A small image classifier, trained from scratch.
Training: soap at rate 0.0025, 12900 steps, held-out accuracy 84%.
Rows from block 11, named by matrix and row number. Each number is 128 + 32 x the weight over its row's rms, rounded and kept within 0 to 255. All counts start at 0. After the name is the row's rms in percent of the matrix's.
# conv: 3x3 conv (model.blocks.11.conv.weight, 128x128x3x3), inputs 60-74, a 3x3 kernel for each
conv.30 080 [102 156 115 161 158 115 139 195 163 130 127 149 142 147 137 209 107 104  89  91 122 117  91 112 110 109 133  81 109  89 138 123 115 137 170 146 130  82 156  87 134 130  93 173 103 130  88 186  87 189 110 111  11 112 140 123 122 180 162 141  98  97 146 177 145 176 114 139 109  87 220 112 188  88  96 130 166 157 129 141 131 173 141 105 183 113 177 154 122 137 142 103  88 100 178 149 121  75  66 131  97 138  97 150 109 187 146 138 140  81 168 178 163 159 148 120 141 130 167 106 169 144 118  68 126 167  76 179 153 118  99 153  63 176 106]
conv.31 098 [168 192 141 155 141 169 137 136  59 176 137 194 175 182  63 141 115 161 112 103 128  63 186 156 127 162 157 119 103 109 116 117 140 144 149 179 143 151 157 118 161 118 114 163 162 134  53 126 101 190 137 143 126 136 140 114  87 119 125 112  48 115  90 107 157 154  63 151 150 140 147 147 137 131 144 149 130  78 183 157 110  59 132 143  37 116 168 148  70 145 135 108 158 183 115 126 129  81 111 152 148 113 161 107 133  69 125 103 103 132 136 115  55 121 109 128 155 112 116 110 126 111 121 110 159 140 114 115 123 138 110 171 121 119 133]
conv.32 105 [165 163  78 143 131 104 163 131 133 172 148 148 152 118 195 102 119 110 108 102 164  74 138  97  86 128 121 137 131 126  82 106 158 129 153  58 102  85 103 128 177 133 112 146 146 108 135  77 116  97 124 177 145 188 165  65  83  63 126 163 100 107 166 141 150 112 137 197 116  83  68 161 166 171 171 142  88 120 116 145 109 120 149 173 101 123  94 111 119 101 108  95 126 163 124 153 180 144 101  59 176 126 129 130 110  80 122 132 155 130  82 134 145 151 152  87 107  89 177  83 132 115  92 132 102 117  73 144 111 183 121 129 144 112  83]
conv.33 102 [124 106 167 132 118 165 140 103 136 127 164 166  73 174 148 191 136 101 106 157 146 128 167 172 177 159  82 157 131  82 123  54 117  78 146 117 168 159 164 175  84 140 127  94 112  93  99 118 138 122 159 157 174  95 147 122 154 238  84  85 152 150 141 169 115 119 103 157 146 145 127  91  91 128 102  88 132  88 113 142 156 144 184 113 190 122 183  93 166 112 181 119  68 118  87  94  87 170 147 180  97 155 117  83 133 157 117  98  85  98 156  80  97 129 125 193 106 160  89 133 115 124 124 105  43 147  88 122 135 111  84 157  62 113  96]
conv.34 109 [152 147 109  92 100 162 112  99 128 122 101 145 121 125 178 159 115 125 121 187 166 170 113 118 127 149 141 133  87 136 154 164 108 122  70 152 155 162  99 144 150  75  91 128 108  55 156 107 131  81 117 121  75 179 146 101 120 107 150 119 223  83 145  75 137  86 104  99  40 121 156 138 155  83 167 122  90 100 156  92 116 105 107 145 160 156 106 146 103 224 156 158  63 141  66 132 110 115 119 165 130 108 213 128  81 125 124 104 113  99 134  74  80  96 119  68 169 128  19 116 148 170  78 103 141 122 132 128 148  92 109 100 101 115 172]
conv.35 092 [ 98 156 140 114 168 120 168 105 148 135 106 169 124 134 114 136 119 189 149 149 131 171 101 169 147  93 145 181 149 113 133 100 145  96 152 139 137 146 138 130 106 139 165 165  95 127 128 107 125 188  88 139 149 184 120 175  90 115  88 154  93 171 125 145 168 126 166 188 122 133  76  89 150  86 172  82 113 197 162 103 124 182 122 157 135  98  95 110 126  73 155  85 101 137  60 124  99 116  99 147 130 126 154 166  35 123 105 114 157 137 167 145  77 110 108 108 149 147 102 194 111 179  94  67 114 132 152 111  74 106 157 128 130 105 165]
conv.36 102 [105 110 159 185 176 131 132 125 136 171 195 203 163 108 108  82 140 147 121 127  79  88 150  97 131  74  79  84 143 151 105 184 112 169  76  57  45  94  89 158 169 108  88 111 154 138 103 105 134 157 132  70 182 122 119 135 125  91 140 135 149 157  48  88 159 181  98 181 127 152 146 148 123 176 124  81 161 136 146 142  88 153 142 177 125 142 148 160 125 193 137 146  83 150 116  99 117  76 139 107 140 125 127 166  93 121 131 133 146 112 134 142 114 102 186 126 172 142 110 142 116  80 180 117 157 167 108 145 131 149 152 149 135 179 134]
conv.37 102 [140 132 103 127 120 129 127 149 115 139  96  88  90  40 110 143 209 185 129  83 140 133 100 175  84 132 105 136  91 177 137 116 133 120 113 154 168 218 142 132 136  80  85 114 134 137 103 118 145 158  99  81 148  82 128 110 134 115 194  55 149 164 181 148 178 106 122 117 148 129 147  56 177  92 102 128 133 133 108 173  98  71  89 136 130 126 115 156 155 176 105 103 119  80 124 134 151 174 146 211  98 156 125 112 128 159 166 144 166 103 172 137  98 124 180 139  92 149 180  78  53 142 126 190 124 160  93 133 126 121  97 126 126 102  71]
conv.38 112 [181 146 164 157 105 157 110 187 105 148 101 111 114 210 100 159  87 164 154 173 104 156  60 100 145 133 140 173 185 122 201 168 124 144 146  51 192 106 137 121 172 150 159 136 162 186 116 205  86 136 121 102 137 106 180 111 103  98  99 124 120 167 146 123 175  65 121  57 151 120  98 132 158 124 144 164  89 158 123  50 137 101 162 100  96 102 153 131 186 116 103 212 123  99 214  98 107 101 121  91 148 138 133 107 126 127 132 142 132 157 150 157 109 134 158 114 124 155 124 175 142 181 135  72 129  85 143 162 110 186 117 140  79 167 148]
conv.39 089 [157 160 115 130  83 166 132  62 114 150 118 134  75 140 129 102 111  81 161 117 114 136 135 187 184 126 172 129 144 144 137  72  95 134 155 177  84 137 136 185 170 134 118 144  83 136 161 106 177 138 175 141  18 105 133  75 140  98 116 197 118 115 158  92  52 149  86 150  85 139 173 190 145 150 134  88  86 152 132 113 138  94  73 101 151 122 102 152 147  91 100 160 147  89 141 161  99 163 128 132 122 130 136 120 107 118 150 172  88 127 141 124 134 171 156 147 116  92 152 148 166 118 111 150 160 169 150 120 130  85 154  87 168 115  90]
conv.40 099 [115 197 112 133 113 174 115 108  85  94 111 104 138 151 134  96 131 149 183 188 115 174 128  99 124 107 124 118 202 159 131 145  97 108  33  81  78 162  86 141 115 159 117 155  89 108 184 110  85  91 141 117 133 114 114 121 121  95 151 115 103 160  76 117 195 155 119  82 180 144 152 110 174 118 126  80 122 125 102 136 114  81  56  95 131 110 118 145 104 134  87 145 149 106 141 116 137 121 166 144 128 117 153  89  94 117 133 165 122 118 103 107  74 125 109 103 165 110 105 114  93 103 102  90 116 137 140 101 128 201 199 112 198 172 138]
conv.41 097 [ 82 163 155 174 100  87  80 124 178 159 146  70  70 129 205 137 140  73 137 109 136 193 119 135 102 130 143 134  84  90 138 186  63 146  96 154 119 204  73 117  63 164 137  69 142 114 162 115 120 165 108 127 160 151 140 160  84  77 137  67 139 113 118 113  95 128 117  55 123 100 126 132 171 145 129 174 148 183  94 116 152 112 143 142 138 191 112 138 134 201 152 138 144 106 156 157 106 132 123 121 126  70 149 110 101 205  99 148  88 104 147 194  79 133 166 114 139 175 141 167  84 168 169  90 172 169  59 127 146 147 121 111 151  95 151]
conv.42 107 [126  87  89  66 147 165  74  70  77 114 123 118 148 161  93 170 147  66  87 152  60 135 192 128 130 134 127  91 103 194 106  97 174 128 120  66 110 156 151 160  65 145  74 125 145 126 101  67 159  86 130  60 149 152 138  77  86  66 198 158 139 101 152 101 147  88 129  99 181 143 143 152 117 181 207 133 112  73 116 125 150 138 180 104 105 140 156 115 120 118 149 117 145 153 122 144  89 120 131 109 127 174 123  59 137 110 138 140  80 166  90 208 186 177 202 139 164 116 151 112 126  88 196 173 133 112  88 134 120 111 159 132 178 140 105]
conv.43 096 [111 153  58 109  76  98 147 118 113  92 150  99 109  95 108 165 140  88 143 168 181 139  80 137 118 175 161 104 127 149 150 153 115 131 122  90  97  70  81 123 164  95 140 114 154 159  98 116 152  74 103 126  68 112 187  71 146 119 208 136 117 130 128  78 190 156 103 120 176  58 125  92 144 113 148 150 141  94  93  98 142 110 119 136 158  82  63 132 130 159  91 138  14 148 231 103 131 116 141 131  90 137 114 143 135 105 179 161 125 144 149 105 128  78 120 128 123 146 112 170 123  48  81  90 170  85 144 149 109 196 139 106 106 150 104]
conv.44 096 [ 89  89  85  97 123 101 149  89 103 184 131 129 114 173 104 200 127 134 118  98  86 143 141 119 173 138 172 120 181 153 121 158 111 163 118  88 137 100 132 159 152 179 112  87 104 101 105  59 141 245 147 128 183 177 116 176 112 182 128  55 125 124 147 164 135 191  97 105 111 109 142 147 147 138 143  87 157 117 156 173 106 126 101 113 105 105  91 138 106 100 114 110 126 113  55 174 109  78 196 135 123 102 140  34 111 130 116 147  95 110 102 100  86 118 105 129 144 177  91 137 102 133 117 127 112 127 156 128 120 147 148 126 113  85  96]
conv.45 106 [ 92 135 145 102 161  90 176 144 168 152 168 153 169 160 140  78 155 118 174 130 108 133 101 114 106 101 104 137 103  75 116 133 121  91 158  91  78 128 127 129 142 144 158  59 122 123 134  77  76 151 131 115 157 192 171 150  65 110 135 186 153 131 118 159  91 127 110  75 134 108 141  87 160 139 105 113 119 195 107 146 183 212 110 128 135  79  85 102 105 111  87 192 139 102 116 124 105 160 114 148 120 146 144 184  80 135 110 107  80 169 148 142 133 120  99  75  96 147 102 141  97 151 168  95  75 119 131  75  92 101  95 134 136 169 161]
conv.46 121 [125 163 120 184  85 137 137 123  74 176 115 107  81  65 123 143 219  92 132 132  90 103 189 160 163  80 135  87  83 159  84 154  98 172 141 154  98 181 134 117 111 131  75  84 161 150 151 113 133 127 143  86 109 144  96 213  66 146 143 107 150 111 150 149 134 172 165 164 153 154  56 110 131 101 174 141 143 118  82 152 144 104  84 145 168 127 131 119 173 147 124  97 125 107  95 155 153 113 164 131 134 117 118  87 130 118 153  96 119 126 155  94  92 154 104 182 113 147 106  75 155 109 173 140 211 105 146 112 108 125 139  95 155 186 159]
conv.47 102 [ 99 132 126  94 165 154 167 107 101 149  83 161  95 113 113 155 123 148 136  95 140 136 179 118 138  99 105 103 170 116 139  78 164 121 124 177 150 129  40 125 146 185 157 181 142 118 113 160 137 154 141 109 138  92 121 125 115 141 143 122 114 172 116 148 115 129 141 103 151 123 135 153 148 121 161 121 129  87 112 153  77 102 178 181  80 127  96 130 123 114  79 155 101 124 104 163 111  80  58 141 139 138 139 152 136 121  97 201  96 164 118 139 110 132 117 136  98  81 155 137 131  61  83 161  96 169  92  85  47 198 148 163 144 174 123]
conv.48 098 [147 149 117 126 164  67 126  71 165 152 203  50 105 226 167 123 101  86 106 172 130 157 162 139 143 118 123 121 145 168 146  98 108  73 199 125 127 101 113 109 179 176  67 147 120 167 125  95 117 139  88 116 111 134 174 169 151  62 123  68 130 162 113 163 131 132 122 175 124  84 118  95 162 104 158 137 147 186 186 195 132 188 117  99  92  96 149 145  79  90 148 183 131 100 107  78 114 154  60 103 160 152  64 124 144 148 130 139 125 114 135 179 121 150 130 131 135 145 117 114 123  89  92 140  71 193 129 131 163 101 132 117 174 150 157]
conv.49 103 [145  82 126 116 105 136 108 165 114 109 132 103  97 125 137  80 129 123  96 145 167 168 164 159  83  80  83 106  83 127 119 103  85 127 147 134 125 186 132  82 192 103 170 106 151 111 142 153 232 120  88 118 115  87 162  88 131  94 247 145 113 147 164 167 123 155 145 136 149  76   0 112 151  68 127  36 166 108  94 121 127 106 142 105 172 181 153 148 127 133 147  88 165 151 163 158 113 120 134  98  96 147 166 176 143 167 132 181 130  76 173 168 132 118 139 156 107 127 143 158 141 118  78 104 187 148 124 157 132 116  98  88  93  62 153]
conv.50 112 [130  96  98 105 124 112 157  91 148  40  81 127 151 136 174  71 148 177 119 131 184  86 105 137 122 144  82  95 137 120 126 240 178 152 195 133 116  95  99 102  40 109 140 127 126 122 126 157 110  39 190 116 192 121 116 166 109 156  95 133  93  77 191  93 113  96 139  96 108 128 183 158  72 159 101 109 206  84 151 168 129 101 107  64 147 118 129 121 144 123 121  96  95 165 171 144 146 185 133 106 100 161  99 106 123 114 135 129  85 103 170  65 112  87 146 157 121 126  99 108 113 158 201 139  71 148 112 100 120 124  94 119 139 123 170]
conv.51 092 [122 144 116  79  99 120  87 116  91 188 133 137 150 117  69 150 108 122 113 122 121 140 135 119 114 105 111 152  82 109  97 120 118 122 100 127 116 125 133 105 143 140 146 114 150 135 124 196 100 181 155 199 143 130 125 132 157 134  51 169  81 149 147 166 136 106 172 133 148  98  97 139 153 120 122  55 126 187 159 137 129 114 155  68 209 127 116 129 154  78 161 144 138 151 129 108 115 106 112  55 116 204 122 161 141 104 102 145 118 122 165 129  77 143  58 134  69 103 120 159 109 148 110 143 177 147 150 123 133 152 192 133 155 142 113]
conv.52 088 [129 172 129 142 129 132 138 117  95 119  68 132 112 134 151 141 124 157 108 123 146 137 140  80 103 161 116 106 112 194  90 172 132 104 166 141 151 169 107 135 133 102 116 122 180 142 129  68 205  87  86 121 143  70 186  82 144  85 107  90  85 134 143  91 144 128 156 175  94  91 180 156 140  98 158 183 156 127 166 142 113 128 130 128  67 108  97  96 108 126 134  95 136 148  99 122 145 117  52  58 125 143 114  94 144 132 143 122 125 120 152 118 116 125  88  82 174 192 102 163 146 134 125 145 134 104 126 161 160 160  97 139 117 110  74]
conv.53 099 [ 69 112 116 142 110 134 100 132 131 143 185 115 109 129 135  66 147  96 143 108  93 101 142 102 142 134  90 124 163  73 122 148  81 114  58 128  94 143 105 130  95 160 127 111 161 159 127 101  98 161  74 134 127 135  71 238 139 105 176  95  75 152 162 148 118  99 122 100 135 185  85 150  92 142 143 164 125  93 113  77  94 138 115 136 144 107 101 170  84 137 157 130 124 136 150 134 114 121 124 126 145 130 102 161 166 128 132 120  85 139 107 180 118 162 135 119 148 142 137 154 167 161  36 144 124 113 104  86 114  92 103  96 175 145 115]
conv.54 101 [112 126  86  88 145  78 100  50  75  71 157 122 129 169 130 133  63 210  82 145 155 136 105 170 108 132 151 199  88 128 168 158 152 130 156 112 154 121 190  66 146  73 128 121 131  70 121 121 189  58 130  91 113 119 154 112  95  84 144 194 125  66  95 111  55  91 145 149 128 115 193 150 177 154 163 174 126 119 161 108  99  73 148 102 147 147 144 118 160 134 121 125 141 141  73 132 116 109  99  84 142 155  75  97  66 154 128 139 116 140 119 170 107 131 151 120  90 129 142 152  94 124  74 150 172 171 163 150 165  94 199  89 146 145 136]
conv.55 089 [151 131 145 125 159 116 160 135 107 106 110  73 167 105 154 125 132 152 129 180 135 166 160 170 134 164 148 120  63 160 155 137 110 150 183 129  97 173 153 144 231 155 137  69  65 102 114 149 126 165  73 116 111 140 160  66 164 113 170  71 114 131 102 134 143  46 106 114 199 133 150  99 127  94 125 126  93 142 158 120 130 126 148  77 141 128 161 129 160 165  98  85 132 171  86 177  78 127 118 135  76  90 126 143  93 135 119 135 114  84 151  89  75 140 129 127 160 169 131 184 104 177 122  82 170 158  94  81 160 124  20 141  65 113 161]
conv.56 109 [ 97  88 124 103 122 161  98 131 134 101 138 122 121 145 111  78 194 122 114  92 134 160  58 130 137 154 104 137 162 157 108 136  90 137 103 115 161 136 127 155 115  95 159  98 105 136  65  74 181 134 119 147 141 154 125 160  87 169 130 104 149 109 162 110 135 158 195 134 119 126 175 170 123  82 107 107 150 128 176 152 155  96 158 111 135 149  98 150 121 152 158 105  92 145 158 144 170 131 104 105 104 142 152  80  79  67 116 147 105 136 113 147  97  86  84  95  92 155 185 149 125 159 145 131 190 158 123 144 110 116 183  86 103 143  79]
conv.57 093 [171 125  97  96 115 155  99  83 111 123 139 214 109 115 158  78 146 141 142 163 133 109 169 181 144 136 180 139  82 117 144  52 153 191 133 152 136 164 153 176  86 110  79 188 134 105 166 120 191 140 154  84 130 148 115 160 111 132 109 113 165 120 138 143 135 120 123 142 178  86 100  79 129  92  99 127 143  95 135 111 120 101 136  81  97 165 141 135  99 109  52  87 158 126  85 171 135  97 102  91  93 120 142 148  87 155 140  96 123  81 137 125 162 148 150 131 137  96 148 105 157 102  76 154 147 183 158 122 124 146 111 117 115 113 113]
conv.58 097 [121 141 122 157  84 115  90  95 112 103 155 149 110 151 145 102 143 135  91 115 110 125  85 107 141  87  58 157 170 185  94 171 179 147 138  71 128 105  98 112 165 109  67 193 148  98 165  93 162  65  94 112  99 128 146 120 100  79 103  86  52 168 103 118 100 140 182 126 138 119 143  80 103 104 160 146  94 126 169 110 102 132  88 173  85  60  93 145 135 122 121 163 116 137 146 150 157 123 195 125 209 130 116 172 164  94 131 107  95 131 120 140 117 161 202 156 100 134 101 116  82 108 112 129 124 162 109 130 118 153 122 172 134  94 179]
conv.59 103 [141 174 198 105 129 144 151 171 121 135 141 167 162 164 156 121 147 152 129 142 131 168  89 134 154 123 120 148  54  65 109  88 144 127 137  99 148  90 144  43 157  30 112  92 145 118 165 187  33 118 104 179 144 125 115 175 169 125 161  83 143 131 152  92 129  66  90 121  98 139 157 168 104 134 173 105 128 107 137 124 140 152  88  83  84 104 101 109 169 140 119  51 155 123 129 109 117 168 167 120 167 138 103 138 143 139 136  94 120  97 161 128 158 123 155 127 165  96 101 114 181 127 119  77 121 150 147 179 107  79 114 123 130 154 163]
conv.60 094 [178 143  88 124  94  95 104 126 124 122  91 174 170 153 157 147 128 137 231 157  96 184 120 127 129 163 149 145 102 106 118  95 128 114 148  64 168 178 111 144  99 113 117 121  81 152 155 136 146 146 166 168  93 157 107 115 161 172  82 165  70 176 150 127 143 166  84  67 110 150 129 131 127 175 140 199 135 101 138 102  76 100 124 131  56 178 135  61 160 143 122 154 159 110 157 115 149  95  95 138  91 132  98 177 117 152 101 168 129 145 123 146 164  91 135 144 170  77 114  87  79  84 169 109 111 165 113 166 157  88 154 147 123 167 134]
conv.61 096 [132 143 138 117 109 104  88 119 151 103 153 108 148 147 142 141 127 152 186 182 150 211 160 205  92  92 111 148  50 130 120 162 158 121 155 163 107 127 137 140 103 111  47  85 116 121 111 156 121  89 119 155 113  87 123 192  76 159 137 183 116 197 106 112 133 190  55 135 138 148 126  72 168 124 116 165 153 137  66 153  66 134 144 150 136 160 156 120  84  97  90 153 152 100 155 113 125  99 103 150 102 134 118 211  83 151  80 122 139 146 204 135 125 112 147 115  95  73 138 125 133 139 160 160 128 149 161 116 165 123 230 147 111 116 112]
conv.62 105 [156  97 158  22 140 121 185 122 144 105 133 161 139 128  63  98 136 138 134 151  78 145 120 139 132 129 152 117  68 154 118  99 127 145 154  88 153 137 167  65 124 102  96 158  80 113 143 129 111 111 158 161 137 124 102 175 157 154 207 137 158 154 126 178 173 127 105 114  97 138 160 102 141  98 181 108  83 138 134 112 126 168 138  87  79 101 127 175  78 123 152  71 114 162 135 157 133 164 124 153 177 120 123 146 147 152 162 102  87  72 115 115 106 167 153 166  91 127 150 121 131 123 115 174 124 158 162  55 107 104 100 137  75 164 187]
conv.63 112 [ 72 115 186 112 106 101 188 156 139 119 100 112 171 157 135 125 143 148 127 158  92 102 108 105 112  89  80  96 139 201 179 162 159 101 130 119  51  80  88 165 152 102 128 141  82 105 150 128  74 128 182 126 138 139 167 118 119 118  69 102 102 128 127  89 105 143 146  76  53 195 163 134  97  62 105 102 169 155 168 161 134 100  80 134 149 134 155 169 111 160 146 123 116  93 119 150 205 205 172 133 100 136 139 103 114 150  93 139  31  95 190 151 109 143 153 129 151 127 158 126 132  91 112  96 141 186 123 113 141  75 215 162 130 177 117]
conv.64 097 [139 172  78 135 133 102 153 127 154 133 107  79 105 135 125 146 147  56 144 128 143 139 163 140 169 203 119 132 142 177 185 178 118  99 156 120 128 106 151 128 158  56 111  60 150 114 112 125  57 104 143 153 112 135 141 119  98 129   7 209 147 127  89 150 124 104 154 113 131 155 182 104 109 129 140 126  78  96 162  97 146 115 109  80 148  65 129 120 124 140  55 131 163  97 139 150 137 102 161 133 125 115 137 121 127 124 155  90 115 203 154 166 105 141  92 127 169  94 143  89 145  74 196 185 138  84 154 127 169 129 110 103 161 140 167]
conv.65 092 [133 181 146 128 143 173 133 144 160 138 171 107 176 143 133 127 125 174 136 122 116  85 110  97 137 130 102 126  81 129  73 180 148 168 175 104 134 130 137 144 125 129 146 122 153 155 132  80 113 136 170 143  88  89 131 161 171 167 158 194 128 157 109 101 172 117 137 143  97  97 147 228 165 125 126 135 143 119  99 131 162 131  75 165 172 105 132 105  98 126  92 113  76 121 144 141 168 106 139 159  97 172  95 139 104 128 147 128 167 142 154 125  96 168 148 110 124 157 144 158 102 123 119 144 148 182 105 121 124  79  88 116  99 113 138]
conv.66 103 [124  86 145 112 117 113 141  88 134 130 130  89 149  87  85 133 101 199 134 192 146 148 127 131 118 164 127 148 124 131  96 128 126  88 125 134 124 117 127 127  84 160  71  94 124 100  59 162  96 135  89 140 129 153 137 141 105 128 102 169 126 188 171 145 126 143 108 136 141  55 122 135 131 147 140 162  77 176  86 137 125 142 122  97 135 159 107 126 127 109 145 173 117 169 117 128 172  89  80 112 166 148 144 124 171 153  55 119  97 145  98 149 110 152 110 132 104 134  83  51 107 202 151 129 170 142 119 196 102 129 146 107 115 161 152]
conv.67 099 [143 142 128 165 105  91 161 126 143  68 171 141 120 115 166 206  73 130 110 138 119 170 137 119 167 120 104 145  95 109 151 187 109  54 178 100 161 130 111 135 191 131 120  77 167 150 112 141 112 102 101 131 158 182  92 184 158 137  96 136 113 105  89 159 209 148 155 176 177 133 134 123 117 131 169 131 149 183 155 126  69 162 118 144 124  99 143  98 155 158  96  99 117 150 127 150 147 146 149 166 102 100  85  81  79 152 120 129 169 100 113 157 158 152  92 163 129 149 130 124 147 118  54  79 101  66 115 110 137 119  82 181 156  96 152]
conv.68 107 [148 145 181  89 119 130 108 195 109 124 130 128 114 104 164 104 166 162 101 109 138 120 166 143 138 144 112 128  98 161 162 112 219 144  70 108 108 136  94  96 147 130 117 102 170 134 181 106 126 161 118 144 136  91 160  76 125 114 127 122 133 132 173  51 125 150 169  77 100  74 125 101 155  99 160 106 147 139  80 155 136  63 132 130 127 134 126 134  70 122 131 106 125 141  86 199 146  99 126 107  99 109 182 148  64 130  70 106 120  60 120 128  57 157 123 143 135 138 134 129 126 132 161 156 118 108 184  84 107 131 144 117  96 154 152]
conv.69 097 [ 95 128 100 120 174 136  80 119  94 155 100  88 168 130  85 140 160 138 126 126  75 184 159 141 113 144 150 133 103 105 168 121 180 135 126 208 122 102 201 190 106 113 123 105 105 123 107 131 116 135 149  96 151 154  76 102 178 128  98 209 115  86 187  73 127 172 143  94 156 156  99  92 133 179 123 112 138 157 151 123 172  96 113 113 139 105 103 114 157 138 123 115 160 136 143 104 111  95 141 172 107 112 132 113 109  90 163 148  88 141 133  84 101 105 134  91 135 164  90 109  68 111  96 103 172 139 151 165  94 120 123 107 114 114  99]
conv.70 097 [104 114 114  94 156 139 125  60  76 108 192 233 137 105 139  95 125 110 105 116 157 155 154 143 127 137  99 168 158  95  99 107 161 137 190 196 156 140  65 191 184 139  99 122 121 121 116 130 154 105 145 168 182 120 114  96 164 153  78 175  81 174  55 146 143 109 143 156 126  72 117 105 110 137 131 155 111 114 118  97  98 125 110  94 135 131 123 150 159  88 105  87 129 171  99  79 107  87  69 138  70 119  66 152 169 102 115 163  94  62 133 113 130 133  56  96 113 186 157 111 142  70  90 150 112 117 132 111 100  93  75  59 126  93  98]
conv.71 094 [128 198 162 103  87 121 130 188 131 129 162 118 155 138 147 114 190 158 123  84  63 141 147 211 142 118 125 149 160 147  75  89 100  78 141 117 151 183 113 112 129 148 144 104 102 154 125 140  75  89  60 108 106 114  98 124 129  98 147  80 169 133 176 120 131  82 134  97 137  83 137 126 142 102 159  95 146 142 130 100 116 102 110 138 112 140 110 120 145 126 167 120 166  98 143 107 108 107  98 174 124 168 120 112  41 118 115  99 129  94 156 125 162 180 129 147 114  88 208 188 148  92 131 123 100 106 129 147  88 123 159 121 122 150 210]
conv.72 106 [144 157  99  63 125 188 173 113  90 128  74 145  95 174 105 158 127 158  93 113 139 118  75 111 108 121  76 124 189 161 105 160 125 127 161  73 132  62 126 150 144 112 111 107 195 184 116  85 118 132 118 115 147 174 124  50  91  97 192 178 115  37 208 106 110  96 115  78 127 160 138 136 140 157 108 139 151 103  95  97 153 127 134 133 136 127 146  91 111 130  95 141  86 145  91  95 174 126 115 129 120 129 204  60 136  98 146 102 115 123  52 165 114 111 125 164 149 102  98 191  99 124 106 133 134 135 122 163 142  91 117 156  87 127 111]
conv.73 091 [120 175 140 161 164 115 176 139 113 166 167 108  71  93 142  52 179  77 122 177  76 113 166 104 133  73 128 101 108 113 129 126 100 136 143 170  85 115 115 149 114 159 117 149 151 150 141 136 122 169 164 157 105  55 127 148 147 116 167 146 103 116 129 106 107 158 135  47 131  86  82 164 119 184 114 109  97 204 133 155 139  99  69 129 132  68 166 141 153 172 139 103 127 136 142 126 172  84 112 127 120  80 123 146 104 109  81  88 104  49 125  91 102 134  78  95 138 132 127  77 137 160  80 116 144 105 183 168 125 112 142 140 106 180 145]
conv.74 110 [106 113 101 110 123 168 127  83  99 218 160 113 211 151 158  99 158 140 117 165  87 163 138  90 159 112 131 144 174 110 150 145 169 111  67 176  91 169 164 178  70 133  48 181 128 168 123 142 102  89 124  90 137  92 142 203 129 183   0 151 125 133  83 147 121 112 181 173 140 145 120 142  99 132 155 128   7 124 149 139 126 168 140 133 117 146 129 112  89 124 167 225 150 192 157 150  83 153 179 132  79 120 135 161  74 150 149 150  99 150 120 121 163 114  88  81 154 130 139 138 160 166 170 126 110 111 134 113 143  91  98 116 144 103 134]
conv.75 100 [ 56 134 174 126 101 148 146 120 115  97  69  76 145 187  84 168 168 133 120 171 140 137 141 118 166 162 143  95 153 137 107 135 123 107 128 117  79 108 131 150 162 127 123 151 169  60 149 104 139  96 108 113 139 147 130 169  73 142 104 106 128 120 148 187 122 103 120 120  76 139 128  93  92  66 102 153 111 134 133  69 139 129 119 102 129  58  81 123 147 161 171  91 139 157 196 182 160 136 127  97 124  83 120 160 129 100 120  33  91  82 104 107  90 118 124 150 190 140 152 127 182 133 136 103 111 174 111 122 152  85 193 136 131 103 183]
conv.76 091 [139 133 127 156 129  93  96 139 140 139  75 153 178  93 197 133 134 136 157 156 100 191 116 116 129  97 105 129 197  92 138 123 116 105 119 159 106 161 239 132 202 118 135 139  93 148 162 168 143  89 101 165 159 105 111 141 122 181 129 131  79 169 181  84 106 196 146 137 122 175 143 104 144 168 138 114 130 208 142 121 119 120 108 155 101  97 138 150 132 129 125 200 169 135 154 102 132 116 164  89 157 144 131 109 119 152 115  85 123 136 145 130 149 167 113  98 125  60 130 133 132 141 106 148 119 123 121  76 103 131  68 127 148  90 111]
conv.77 107 [145 141 132  68 205 171 119 158  98 133 167 173 123 199  94  79  95 198 134  99  99 102  98 132 146 104 147 110 171  84 120 122 151  96 166  93  87 120 126 143 142 158 167 143  98 137  90  63 131  85 112 107 116 126  79 174 130 153  80  78 135  95 137 148 151 128  80 188 162 175  59 153 140  75  96 106 133 103 132 112 142 116  77 148 152  97 144 122 108 106 195 123 102  72 133 136 113 165 105 183 121 140 125 143 114 125 102 100 116  92 163 141 101 171 168  99 130 132 180 104 106 147 144 135 137  92  90 167 127 169 133 148 131 124 116]
conv.78 093 [106 109 156 134 117 119 134 142 137 109  51 174 136  86 188 111 149 135 176 130 151 130 116 114 134  74 147 153 118 152 156 141 149 135 159 136 214  96 129 150 158 111  94 173 116 137 134 110 127 173 130  71 112 124 129 130 118 114 161 123 135 102  68 117  96 131 139  98 100 176 104 143 117 144 158  94  93 139  70 114 143 144 127  84 174 117 106 113  91 152 103 171 170 185 168 154 134 169 102 136 135 192 137 154 128 131 203 130 133  74 132 161 122 111 143 127  72 155 145 185 138 188 113 139 129 156 126  51  74 134 129 144 127 100 185]
conv.79 092 [146 113  96 134 171 110 190   0 144  98 143 176  91 168 124 162 123 147 168 116 125 129 126 164 137 128  99 106 103 118 122  85  97 141 149  99 117 132 124 126 174 136 133  84 124 125 164 132 128 178 198 105 120 137 101 117  87 177 160 117 115 129 163 150 139 110 147 129 120  57 134 167 117 112 170 102 164 121 168 125 145 152  87 114 125 118 105 138 178 125 148  96 114  99 144 115 130 108 118 150 129 167  87 155  97 110  92 107 160 144 121 110  83  73 105 138 117 127 169 126 187 121 136 103 143 171 114 157 120 180 139  99 148 111 143]
conv.80 097 [164 119 172 101 102  94  94  78 123 123 126 135 123 145 116 201 106 127 142 163 136 116  61 202 140 138 108 114 133 132 121 123  82 187 107 170 130 188 144 126 121 135  59 130 169 159 139 147 144 133 129  41  92 156 129 160  79 159  83 224 113 188 158 121 164 123 204 107 135 125 140 105 137 148 101 146 137 179 189 101 173 128 128 130 124  97 154 228 165 166 113 104 112 134 163 165 153 130 114  79 121 140 183 194 105 105  85 118  81  78 146 157 109 118  78 106  59 118 163 120  63 135 146 128 127 142 153 113 148 139 135 111 136 123 129]
conv.81 099 [148 152 159 142 107 107 135 102 111  86  47 118 187  72 110  93 134  87 108 106 145 162 149 171 145 184 158  98 138 182 117 107 175 163  88 120  90 142 101 182 146 132 135 136 165  79 165 111 111  75 109  93 142 112 111 147  99 194 120 118 145 168 147 123 103 143 172 150 139 183 132 133 117 116 116 136 171  97 102 137 127  95 158  86 143  84  95 141  93 128  93 154 131 117 127 165 137 121 129 137 155  74 149  82 160 109 122  89 145 172  92 143 141 151 131 119 160 116 122 170 143 122 148 146 173  91  94 125 145 121 123 162 155 153 137]